A small multi-label audio tagger, trained from scratch.
Data: 184686 training examples, 1.0 epochs.
Rows from block 4 of a small multi-label audio tagger, named by matrix and row number. Rows with one number belong to one channel. Each number is 128 + 24 x the weight over its row's rms, rounded and kept within 0 to 255. All counts start at 0. Numbers have three digits each.
After each channel's rows are labels from the 100 clips, of 14976, where the channel reaches its largest size: "responds to" is what is common among them; "loudest" is the band of the loudest frequency at the time of the peak. Only what is clearly more common there than usual is listed. The data: single notes of musical instruments (NSynth).
# filt: filter width-3 conv, dilation 16 (model.blocks.4.filt.weight, 320x320x3, each kernel summed), inputs 128-191
# gate: gate width-3 conv, dilation 16 (model.blocks.4.gate.weight, 320x320x3, each kernel summed), inputs 128-191
# out: residual pointwise conv (model.blocks.4.out.weight, 320x320x1, transposed), outputs 128-191

filt.54:152154110095152115144115130104125117140164104145145091137069134163129152080168151125116173109138124135134150140107130116163119117171162118156133101114120138131179147128118109138131137132121136
gate.54:161138181104177133168147126124122110123129143170126149147121138145143131130090101128125147107160121143153197151107156122080124143111100117160117087122059145151144160072127137164159143127171169
out.54:156136136145108126104107102085106129176139151109173095132157133082149110142135122153117170139159136160151164133121137087084070102143093126162151080141102118146150103097096133116162115093127145
responds to: octave 6; pitch class F; guitar; note: F4
loudest: 250 to 500 Hz

filt.74:137171140152131131138144115123085117081179129131128122112117114122120120133103103114087112145128132175149162075163153100129109144135112119104137116115125112113101174119150137105142125102129155
gate.74:149121112092106118128097120079210113142140129129129144117159108121154116114116136141141124124103109158140108142128113150172151077069126168148113124146164122086148101115172150152104134086134160
out.74:138101101095130110130111145160119178130115122142165116140111089109172133110150027114142108122139090130105112094131127116118136136122111118174129133112137102121129164149129112115080139129112164
responds to: octave 5; organ; pitch class E
loudest: 500 to 1000 Hz

filt.316:096114125078131152106171133113159118092137169103114123127091198149130141129083122123134117116168127186111153131159124104105183093121112168109131116142113116119114133138144132108102111116174152
gate.316:122148134145094122187138101102099123158149125059122136159162144153141129141134138141114182133132125117145125138124100142132148112159132127137090132100127141160156133170164113122118150142099174
out.316:134134168132117112142115097091143119150153129110122096110172157144159119142137126147086183148113085130134129143122123112206141115139130127140107104153086093148117098163126134092114107142165153
responds to: octave 5; octave 6; pitch class D#; pitch class: G#
loudest: 1000 to 2000 Hz

filt.42:140135131123112168082117138141129109088148132146129151143131134123111151088071167162118127118141117159151141157143119108148135134166127119153136085130116167137138141124115144144151133126159158
gate.42:126169088090113101188175105135124144182119116099164134117143109126127115122100072156092109119111165166112138148137123152104166123113141179150116144123113103079101131104125141169128103100112148
out.42:101088125093116143069089190137118085104137092164155133153112099137074167124112116146129105121149112098126145200116197114103171143124105126185126152129112141127132126109106129154128146120162086
responds to: octave 4; pitch class C#; organ
loudest: 250 to 500 Hz

filt.60:110150108161102111137123116103139166108063155099138098166121163165108124122105178120098126121118107135136107138138130127130168107153145122167097095129129118132137146152107156101186137143136152
gate.60:104125105140136181157180158111140144125116077134149147135133148123139115092135144118141162162138155149167136110126154127155119124120136082136157102106157131141130122166137138149158064126175164
out.60:140086080094191111113110110109129126153116106133104121083122122134096118084088181137162144147123138129126119116087159150112129139090118092133118161090094139177150121149132131096112120169147106
responds to: pitch class F; octave 5; note: F5; octave 6
loudest: 500 to 1000 Hz

filt.291:112135169142138149117113109165156117130135180111144146092113123111153138104144130132139145111138067081135090088130148130154152141086122158132159156124162152105128098159099084114141101136094107
gate.291:181166169147161138093093121176115123135109114119116126117107144135104129129101139113147141112119112077145119159181153125185121128136102117152144124127118116126137136172156112114175138133117134
out.291:138134110115125147116093148135070115109097104178110164189129134135153126104124157149149097112094143119180121144123114112118116061122154161111140127093149158153123122091124123133146085128169152
responds to: synthetic; octave 3; pitch class B
loudest: 1000 to 2000 Hz

filt.315:095100154138146157133140143155123165148150147144141144133104173163119098085109098113136144147152096161150120133125106129156123148146118105097097097153123108151108127118163162136108103134124161
gate.315:124146114120106125086104127162146120179104126127162112130067154115116126134141114108091107138125125111109139146131133130156151137120144074167152137135121050126098155115126107090137123153155120
out.315:153095126145113163152107129127137131121128097126152156142116108120147162089149076090140144113070145160113137139109093127124127114132137079159135107114110150197130128129152133177112121109156158
responds to: pitch class A; octave 6; octave 3; note: A3
loudest: 1000 to 2000 Hz

filt.142:150114100112092130160143097151129106135093109148153109117167063107157107132157152140109120128156099136116115128141130150120122150144154134105133138102130117168185158138129140118132089153157135
gate.142:143093170170089123115106121139093118104107119142155160129086142127106129125115186142144107107154143063135108118124113069106148141152121130140085138141112153118100091137138135102138087115126172
out.142:082124106094158139144160106153155142154106110140106132126115189152113149136141106093106105155160127098091139127097188117166082147106080120144103122087162150098117114138155112110127104123127151
responds to: octave 7; octave 5; pitch class B; pitch class G
loudest: 2000 to 4000 Hz

filt.276:135067120118135096082136183072163117112114141102076142127145107137123146137076203096155148138143124125101141116139124105151150122146112156128148131143080089142164114109131180164166127089138148
gate.276:147148096161153095146111129118165162156115115140127129123163094154084107182142143125110162121130103116127122101187152104145135130133133117105161140114129077120159150124108125115124137119123131
out.276:100154102136111170081137116142100129112134122180126136139137119146118146132136149123159113110137113088109107100129125138132078107157087136165145151146117115152087122147142130157088165097110109
responds to: pitch class D; octave 5; note: D5; octave 7
loudest: 500 to 1000 Hz

filt.292:118161131111127138099158128109100152103150147155160111149197147121123117128143136145109130110130151155122095133121147121174128123128159147114110122172142111097106128124136123096173134102112117
gate.292:152120119139129173128100117154116118133093126120160114120109103100147138111078126173089106104120161141128149163094130159117087101138089079182114136151089176139130116137137127127101118182163177
out.292:126116104119114143133138103093128105133150110146084127087152117132112094117130124135094135094157123132125169134197118142157113119118125098133190100138132122111089118095153151118153117120143080
responds to: octave 5
loudest: 500 to 1000 Hz

filt.73:125101174159154153107158082187117073167095120119118107098103161149127117123110109148147134112139117128105189141154140090112139105152087108110146133156092106199119132140144113111160111102127180
gate.73:131119091143208144132087161161119121130103129146141126129130127105106136145113129167121147122086136159112108100117137096150119143119114148127123117115102153145069140097150100076120140157117100
out.73:182148122134114177132085150143147142122130175126157121139129159121112134088106152100140130122117111115169104136112106119121107146125104161078139141112142141187108106150188088123157163135140132
responds to: octave 7; octave 6; pitch class F
loudest: 2000 to 4000 Hz

filt.229:138123105119152098098105184123150101125113094219132077156129182193152151140165133141128101124126174155169167133132155129166097149111105099134133102143125105098159108154134118155103163157110106
gate.229:132131165081121108090129119128143172189144135110132153131119108119114181160123106109149114146123114154130125135130140105139145121101155078128158092126145116147122133140126105107122179136144181
out.229:079147171106127138121078178122158135129102141132136145081115131140102134154125152087152163128151151075161096096114121126160147099154109169169136167137103089133128129119101081107142147129113126
responds to: synthetic; bass; octave 6; pitch class: C#
loudest: 1000 to 2000 Hz

filt.136:126115125110131121132099165133145112117180094121099092130156110127175112126084131169134141159112186153137166074096119167111139141139103117137152137118099103080130190126129137137157134178145135
gate.136:087122151131127115102156118117128108102158119121136104081135176143131127094147091164157116141146137070112173078122125142130113124127094127173098163134184094102105127121111142125108113068134145
out.136:102111124187152158109140146156062104110103142130117152124115107116109142114131124083146142143131116121123115149180116115112134120115108120117155122121123156113109161127105096126112102077123166
responds to: synthetic; octave 7; pitch class A#; note: A#7
loudest: 2000 to 4000 Hz

filt.126:125108125128110125116166152109147118116151106117126121186154149154137127135122119115158104119105115125126108163162144131139125129109107119132115101115121127144113104130077139152172143128143119
gate.126:128084115138125105144100145138125107148128100101136088117080183172122164138126125133126129114102138140169104149128116103126146098146140074159185096102117077129146149109123110110137115098104123
out.126:139080105101103102088123095098121134129079147168114072152122134169149110133157110113133151168135154093085105152094137133179139144124135118133115121146121118160135130153132143144158128138110095
responds to: octave 4; pitch class F; note: F4
loudest: 250 to 500 Hz

filt.310:123178085139133138128110119098160135124151061122143096115114094154160104156151125104133129132153119167108145127126092100118124124128172120121157106153131106116108129136152118091121103111116165
gate.310:142099139144126118136133159118135083177104110150116103137081172123118128127108094124067112132128151119114134162088142107107079126149140107116121103130148066114100153101099136086156161149148110
out.310:175111156135150156107113126138138116102116128107127103163093150121118133114121087099100108131106136161150148120107153141109120125140115185149151118079136118095167123104154094176084082114114098
responds to: octave 3; octave 6; pitch class F#
loudest: 1000 to 2000 Hz

filt.52:103191147168117149158159124108159167131135129092126151110126075143148135130128133110169125154100122131165091119119106160102119109159097111162125123118136135132180134096116111111098142128175122
gate.52:111127138110132098113143153089127144149132126150159093146147167152191152135106136161137124152130105107153156181145098109136130148120146157103148098167140061118149109122107137135126088115119156
out.52:108133097148108125135068154143176092135126141114156141097134143086135127135119143104135085149132127117117100063120162126128162126170117139136134139108111107151180123126119104120100127157143141
responds to: octave 4; string; pitch class C#; note: C#4
loudest: 250 to 500 Hz

filt.263:122109128111159122125128138132115109079108109102125130105137107092123128135102095182118117127104100156111152118137113123115140125137105122116115117161120134145127116078135136116149171076097122
gate.263:127114154143124120124169107136133147141143183088147093091130074110146136118109112109132171104151153133081134111130180118083103104141159105145131129073108134163145135138161158092112077138084120
out.263:122161082114105152130144101079104104128113106154107173141124133105125126117125109174098129122151116117106101175112151123123153133158155118089157129118173114129096136130124162130116172110156132
responds to: octave 3; pitch class D#; note: D#3; note: C#3
loudest: 250 to 500 Hz

filt.170:145127120110177132100153149145162110086081123126121142121121128127103139158089108152095133110143108127108121153071118109140149125143169110124100151105147079103068136137098100138128128111130102
gate.170:134155114110113102154131104108074152160107107107100108125100151158156127107174134113149145114133159110137143096116109164173085124126137108146178166110150140121099166125122108128121081146123149
out.170:162128099118151125115120139114152138156118122121139138145102162143124099180123121129102087116166100148138114189147130120146132105171143080115141142109143112103115151143108125107102172134148102
responds to: octave 4; pitch class D#
loudest: 250 to 500 Hz

filt.61:151098078066135130110116101111122118129115163137128125108117121116129116161109148122160143128140145180088126085138101164138103105149145131126162109113128205112120123130113105130091150116139082
gate.61:138119133091109147117131106137098146132133156138103164101165156097155126128124144125151140143170134129112135098144120111079134109087106120159148126126130129148132144126110121081142173186130103
out.61:117141152127119155133138146076133146099137189153175142095128086176166144157143139137148106146135118137157135088187138121087178102119144180086170118101105095141101117093091129191151157129101131
responds to: octave 7
loudest: 2000 to 4000 Hz

filt.4:203120124136145090159081165143120118142148094137130125169134113124093137141109153102145131133117123153134102100119093154148123153129123131110139145073121194102160132164092108082096126106118151
gate.4:122115098164103164107110123176134133145140103144103126140139114102149145132112164148113119146126096148118121166125140122128108121125097108130115105102148127160113128151101139142097103171129110
out.4:135158132134128061141154088143141148096115150152140119100141186111140157113142126141127110130139156114105096122168144074134133100157156128138118095115167114152147130157147153162120148111117089
responds to: octave 6; pitch class F; note: F6
loudest: 1000 to 2000 Hz

filt.306:120122160129117120102087069087114100158119108132157144142181149150103111161153114117116096127121122117168111128169114093135141094118160156149101116143141154138117168131121152136143104122140188
gate.306:081106180144095090094104109059113137136128094092133094095120157130092138148166144118121182108141124114125128132128142088144131153103147114120120115153098162145122133112132115116155130132143120
out.306:107146116134139129151164140151159150154150115122131074144113155101144149168142100149138111119128110139168103156174116125124143154109110086137138177141144113106132099112110149171112146117122084
responds to: octave 4
loudest: 250 to 500 Hz

filt.100:126139134129151127133107162115113105141147088105082114131136169118163147179124120161097096143102157115117098113141127118125127161148119130103091112090105129165125146088108155114128149117138138
gate.100:155077146146113145106168106084109116133121153107122108138128140125132144127184105162153143179115129147116056118112117094159187154126156151128114120149138084093116123137110143105143106100165125
out.100:153108115162146148120141129138113138158121117149106115101134085153132135107167129150136115114119100158134155129139145157104109117157137098139131101104147122135102104133126094084093111126116159
responds to: octave 7; synthetic
loudest: 2000 to 4000 Hz

filt.284:143113133152168104174149145119161106084125186135123144153108136126084152107160080147125150151082160110108125130149168104148110105135118120205150098115122148145112127078057088108137150158087106
gate.284:138102181117145066135123123113131123182135094111111124140171080151137121163104160128117152083094145137145140150127107094131151117125116101118134119105121138153141164132140124157117131132122135
out.284:129126140094178125123148118169151154144110125100152158093129170143131103150158118090105158180175116139125118094098110102181126118067125121132144148128132129187123139131143146083095122158092111
responds to: synthetic; pitch class E; octave 7
loudest: 2000 to 4000 Hz

filt.19:143178103130118146142113151101103122139105151105103139129124119143077127111145149095126161146123118106127117127094129072141129122124149087154096111096105150174187134146128137129171176131116107
gate.19:148113147129118101119116136142150136137120078111112139083168129148128107122118126150161106135126172105120128147125157128151158157118133156155183131097176148135123129107129118114141117121090107
out.19:111096120149129202141098107103135158134119128135137107169152150109121127141123148132137139100147086144106143111098136138167108128095140086111135153141155089138098139120127124118120118101098109
responds to: pitch class D; pitch class B; flute
loudest: 1000 to 2000 Hz

filt.3:124097130113138145127161098161120131113112129103142133112115095119132143130094163148144150084111108134114116145135132180172117158102098184131150102103097173129161118171097112157164095155074169
gate.3:122132142158134143129139151092117150142110115093153170094124121134110125114161175107089111104132114147163105087121121119121131109125120088133171124134104129093126105126156105154176147129098153
out.3:086117120136121103110123107107088125139105147137123120083105154164119171112122145187140138089088140130174132138123084136150132143146128184140116152066114071074134116122105109117129078111129141
responds to: pitch class D; pitch class G; pitch class F#
loudest: 1000 to 2000 Hz

filt.71:108132108137130161115136107141133145135100135136133138164148163125157116131115105130119156155153124129104118103125122131126132178118134139096149073131129140133091088155138164143111171104166158
gate.71:098136118117110127122103144122136130150127141145149155126117125140199139136112122112164161165157083120091113134153114121158142105143138117140129161093163130133078136121172165118151157139120140
out.71:124112140108115147115124136148147139143091123127188149134079108159136124168145159131117131131087104154166152122097134147158102145135114116094109117122138151135081132125118108139107194083117127
responds to: pitch class A; octave 7
loudest: 2000 to 4000 Hz

filt.96:109121168118135101140095154113098147112127094149114135144116133096124120113108137115124156107105112116086121124141120162127090092178139126178128092124116173125102118129064161110143129094106129
gate.96:176162134125174090127127107138109123086135119133103095162167104156175137135132139151132125102116130110160116115165139098123120078110160145128123081095207115134127113105115137120095130158112088
out.96:164109119121142099090104145098126110094090127126128126126167115121112120090122087122111160083138151157144118083163105120102145164125131079071139125143149094112136162120132110132131120138089119
responds to: pitch class F; pitch class D; octave 4; octave 7
loudest: 2000 to 4000 Hz

filt.169:141124094138168191133088142127130141140112102126149106132122090100133154099129134119154129166114069148065124119148138116104103154136182128119142129144124090148136176128162100093151151126104143
gate.169:119139097111130151205158087131120178143131112124103159134133115200139098125149143127091159078152156113128106113140162107115120117124154072157139151097108101147089121097134103116149150141114131
out.169:123140110130126120128119143144125119143156135119093092111109154124140093145141110145136110155131139151110086126130101108129101128112156156137097108167082066112129098085181117137142152157159116
responds to: pitch class D; pitch class D#; instrument family: brass
loudest: 1000 to 2000 Hz

filt.205:115102114153155157148166120126104147125132127126118148092120076113092113152155143162129128112111141054109121148124132116127168145111098100122119098126146129127169126170110084125179105107123166
gate.205:146117113104156130128100116122128127157166152098127082123145177121148140107133107124136135100139138172106123107158116122111106144134150139144139105120145119107125145145119147108163108133103157
out.205:142099130167144166133181125149189140129178172138164094126143108153133122150103105171140144108088105109126102154151106125091117172118140120142147149151119153143155099104157148105124096154088137
responds to: pitch class D; pitch class D#; instrument family: string
loudest: 2000 to 4000 Hz

filt.111:123126145138152163147118145114121137087148090170108142126120122128160109122105126153116114177105097114096147152165171128111166096092127112115122139129119145157129167157119083130155094123148174
gate.111:168123142151161116104140141141118136111141118118136111128129140081132127114142148135102122151149129082093164130157135113165088129135127122119137151135147131151146079179111137131153124159141156
out.111:133101116151126077123124114127127127103111126105153139138093174131087140119122142129104105098166113149144122072143147120144139126136164123126155101132156114105128121152108158115153152128165158
responds to: octave 5; pitch class G#; note: G#5
loudest: 500 to 1000 Hz

filt.139:124138155152141153160168177145093114127136189103129131096153118165133156116117106124080113106156117128119165155148113131153182108128087131137091135148109197106151138138112099138135166141121104
gate.139:159145100128175115100127111115147129123132128127106178129151115131095137149134102124110154142168121115133163153134145089083151130098093145155085138072114105141102171129146142135075115110121130
out.139:100087151083120065099132087119137130145160121164144146140137148140131116126134151135175094114146143157122129126126129119156098110133120128092135146125089095088146120098116087113112077144165139
responds to: octave 7; pitch class C#
loudest: 2000 to 4000 Hz

filt.238:134114144127113157086132123145170141129134111134139131114121131126147181129164122149118087134128119140139125146142119146097091132150119175129134184130142056121150132085097134116113089130062126
gate.238:126099110126180110122110108112130162128126119154159143123132136104111154157147150138117138141121138110147141173135127175172141078138120136112104113167125117122139096147123121089122147164099129
out.238:151126142113145161129143101151156117116117149086175074131099106134149131126119095183132144099145160158152094142107142134148140144097130146111105122097131089123158164115109158140177177124153145
responds to: synthetic; pitch class E; octave 6
loudest: 2000 to 4000 Hz

filt.305:131111136150131131150130084147165120124139117140162156127131123114151130143129143127103166102133118139127118109169134157132120138170107154152110115153114142084114128144157154137072053161146162
gate.305:145171094123152078138128132170116115127136135102102101136145127134127131096143127126150124169144108136138108107152105098182112120112152120142076071144102146107113143130111149097171143103091120
out.305:161146140167118111107152119098141137161121134163134095152152134117091153161106098103160100172139112153156162130156161129140136133165104116105147131108107111120122147133106118128112165133151121
responds to: octave 7; pitch class G#; pitch class F
loudest: 2000 to 4000 Hz

filt.93:129097123152155155129113101148115108143105107147106124137120141159144142097090085125134112146073141126156138118089149154117133097152097141078140117157101130119118136162128140104118121107098112
gate.93:096127120109096158087130145146139129111148117107120128155130160082137111132101139147125138167149174115143154131120160159122105128165143144103140090112130135093131112130127150140123106069141116
out.93:150114144150120116120115114144121114099130144129123131101112166106142103115092091140130061108145154132075117132131129065150084154101147143146117126105177172103120120142132131111119144108137122
responds to: octave 5
loudest: 500 to 1000 Hz

filt.143:130168126117130145163115126116118123147118075093143121089094114117110185154145113122144159153139156085195148119112158126102117128144141135096103098118099130166118139132140155137114139111126112
gate.143:142104166160120097189140124109153146158140129128089142177127177119134175124163137116135131130162125132093085118142136162137155147130095147115145097158128115127165147159153121138073135149162169
out.143:156152134143116154115109113145117108171124133156128161130123138149155131104114102142118136102096141144055101142115130140130145124111121137143136126127142141112124194124103130147093118141133168
responds to: octave 3; pitch class E; brass; note: E3
loudest: 250 to 500 Hz

filt.80:135089124114129134175136124161098117136120137101121167143124126140089128153125153095139144116081117112117134157121114156086105109123143103125117134174148091138124137134134130119123122114144103
gate.80:141142071121128128111146132090141089128126157130117105116099103114158183126105124181145128123109121115152110132137166131162143132166139121136107135155130149095149100079151109123148107146163105
out.80:098146101123150132111131128152133102150068108142113143127216140076109076123115161141160166113137141114106140101109155106136123132135131150130134092123101109172173093107119122129123127196084141
responds to: octave 6; pitch class A#; note: A#6
loudest: 1000 to 2000 Hz

filt.110:114151122122134102115182185102118150115146146141167143138151145126113130187073146122104137145098138107112105130118131145135142149136163144174130145105129141140100118133141106149132156102129124
gate.110:152129136098127096136146111123153160121100149109177122132112115119148132119119123147166110112131164107103127161153119164123166127113145097073137123104135080101145162145140115131107112101154124
out.110:135129143095097141126112127126135149127084120083104134152136153115146090102124146136108179154126150102124140134135138122108101108139138131134133153118094157153182135113180154137103110142149100
responds to: synthetic; octave 7
loudest: 2000 to 4000 Hz

filt.43:141156116159132114176121158103125114121132147151147085124151174120150154145148133129107119123145185147101146161127146149137102131110157159152136076135173140157102139142131136120159146134085153
gate.43:091128138133125114100138139094116149113114122107191130143178139151129101141163166141124152136126083129102090115122111125188090092129173151136125124075099112134104142131105120121138172106133139
out.43:125147127113187069169079132123137175128151139098151173129106145111137117098121130147087095084122099128141165108172103115155117108072109141094138130096105104161152137140168114129078120086131106
responds to: pitch class C#
loudest: 500 to 1000 Hz

filt.206:128136141128109122143161115101110135152141103136090120149127110141145103134114131089095141123126099112147089096101133129172110124144111136138127152197127096152115116091171126127116083153088119
gate.206:134141148151092153156100144129120144109135117134086162141138107090169130133106161150125164149150137125121135156112111129144148117136125135090071109129116147157129102128158181125165144060161096
out.206:135151136107124150130136125153111144135157132085114117129105126094105139097145179145147086122087110109129118153140173057111166149097092111121169131144142169108131128127133081132128145169117121
responds to: octave 5; acoustic; brass
loudest: 500 to 1000 Hz

filt.275:127084145123081155127164168154167116123177136123154138129143137112179120185101146156139134132142111167135103109121124170093075129137135102119173141118129126084070109097085110113155093133125151
gate.275:117147157131126126138153137101141112140139102150122151132123142108145156112107127137174181141135088181170097138147119122146092170171110131154119141114133097160107116148111132154122106113149162
out.275:131134084138125102119159088163134106124120131099133160124123138116155107110133155085079109100155083124120114114131137098120125093173139134108116120103120127135094164141082154141183088102115109
responds to: pitch class A; octave 4; note: A4; note: A5
loudest: 250 to 500 Hz

filt.124:105113126119166117140129143138148146104146125130103117110152197132156119102108177138084131093122136123117133092130115154136103110144130137113065096103138165144095129128171163140135134107074101
gate.124:095139107139103112171155148151133140168138116119150146126098089144109074111125182130074136091084130129072154153167112159124156113114152130140122076195130127123105124103114117134098118134145200
out.124:119151158118125113152137158119095123170120128109194119099131118132100110171155142114176154090128170146135137120157107159140155150101135161142135125140124130129098092126165104153093108147107175
responds to: pitch class C#; octave 6; pitch class G#
loudest: 1000 to 2000 Hz

filt.1:135108182144126155135136140116111132121106102185122107127150147110132135120165128101137150157108133109149101145159137133183101121126104181113126122199105114094126156123117111167163148129134160
gate.1:153153122145114120162120134147123116130114115150119101091110138132103142139142080134121115120114120120129141080108133102127116137104108128092097114085162121136109146079122137146054134143107104
out.1:129150122144130113149127111113108142088106098141164114149154111146116122093112132124143148159086139132143142089139093112095128112148120118192169137123132111153140083153119106099129119163140190
responds to: octave 3; brass
loudest: 1000 to 2000 Hz

filt.87:077110153166107085128143104111110180142074132100131148095134118138172110115123140110139149095122132100104086110129113123120135137115120154084116145165109136123120123111164158126105156132084115
gate.87:117120100083100150134110162121140100095135113135159116113117152128070152104131101150110119162155135135097145093127150188128093129134134182127122151126158143110144116096123113123125133111153165
out.87:111135187166093125179125100133129126121137088139114146142122128133150134136122151143168125136116122127135112117141135136098150128176154126173124191157137167111150147136130172110144111136126142
responds to: octave 5; pitch class A#
loudest: 500 to 1000 Hz

filt.94:142162091146107102118115136111125065153136107110137117142131095083128149126099072172148134107139076103133114121123098133103122112086109138110105142149121137148100089120115143125126110127108121
gate.94:131110154117132146096166132112149128113142140133077150104137136122133168168131135130148132147119159134160158151143120108158106142149092125134082135114088142145148135112162171121136067122104154
out.94:127134141093085108106111158149098150132112145148166135111124116112125151148123153133100106099132175133102165066133088075099133121118156151147097133130142129163152150100086125105140092155129166
responds to: synthetic; pitch class A; octave 6
loudest: 2000 to 4000 Hz

filt.183:091097161088100105138133116116196129110095132099092127126156128143155151142146137077164150137092103111126093135105158112127122130106132112134136119115148112157072116125073104128135118145153109
gate.183:118134097089139145129081161126180130109179115117132121133143130135156129149140128149124113128154189140120128080105119148100094149156115131133145103144060129128147161087130137152094086111072126
out.183:116118118155122168077091148119094134114132106115130119163115135138123148141141160134136159152157172149123135126145144141147119123132081089137111093120131157119170134151156122086133144152111155
responds to: octave 3
loudest: 250 to 500 Hz

filt.140:112109111122123111120113180146118097113122120153114127083084124152092119116083125110157109116127134151112112121100123109111116098119154138131130087119149101069106144127127142154167103091120082
gate.140:132107132131126105126100124128117094120130142123097116130068152125118135164097086121138099089153139172098105141115145096132111125105136129121136146078155087142125131131132133140154089113121144
out.140:182153123111160132154112144100148114160120128118156107117111113164130160143082121138143142105113124145132134155111138125132142123122148154155166189120122153097117175105094093109114114127127128
responds to: pitch class C#; octave 7; organ
loudest: 2000 to 4000 Hz

filt.113:105107107146151134124131139117134146109154123181149135133160140068102106155122113064160098122131104137121108123110104140132162085122093108172138186137154139116100129129156095161093099099119112
gate.113:161085137138102127160118124151114127161151127151117161142152172163131140132125098155101136152173172140161168100170125188075119121145116128109130107155084144115137113114107154111140084122117162
out.113:156111102154106173172168149123127139109161145142103173104169107109176154156140150142122115152125149168113134100150113132164104153124115129160119137104130097153131142114130111134140080118119153
responds to: octave 3; pitch class D#
loudest: 250 to 500 Hz

filt.294:121153090155134144108096123124129109131186149098136130113116079155088138112163143133121134120122093171132128099147126093086104108167154134158158099113165112146143095128126115121092120163109113
gate.294:090180083122139127109128106152159136138140130151100111133118111150159123136139140132163149151132101129097117139124106117085110150082157106145126153095100165118179144084095156153129119101132160
out.294:123108120115111116079166095120122192119147165132114175182113139160107116116123150114124103129131140107151128125182126166127180110189072105148107116127087131133172142102100098145107173093145116
responds to: octave 7; octave 5; pitch class G#
loudest: 2000 to 4000 Hz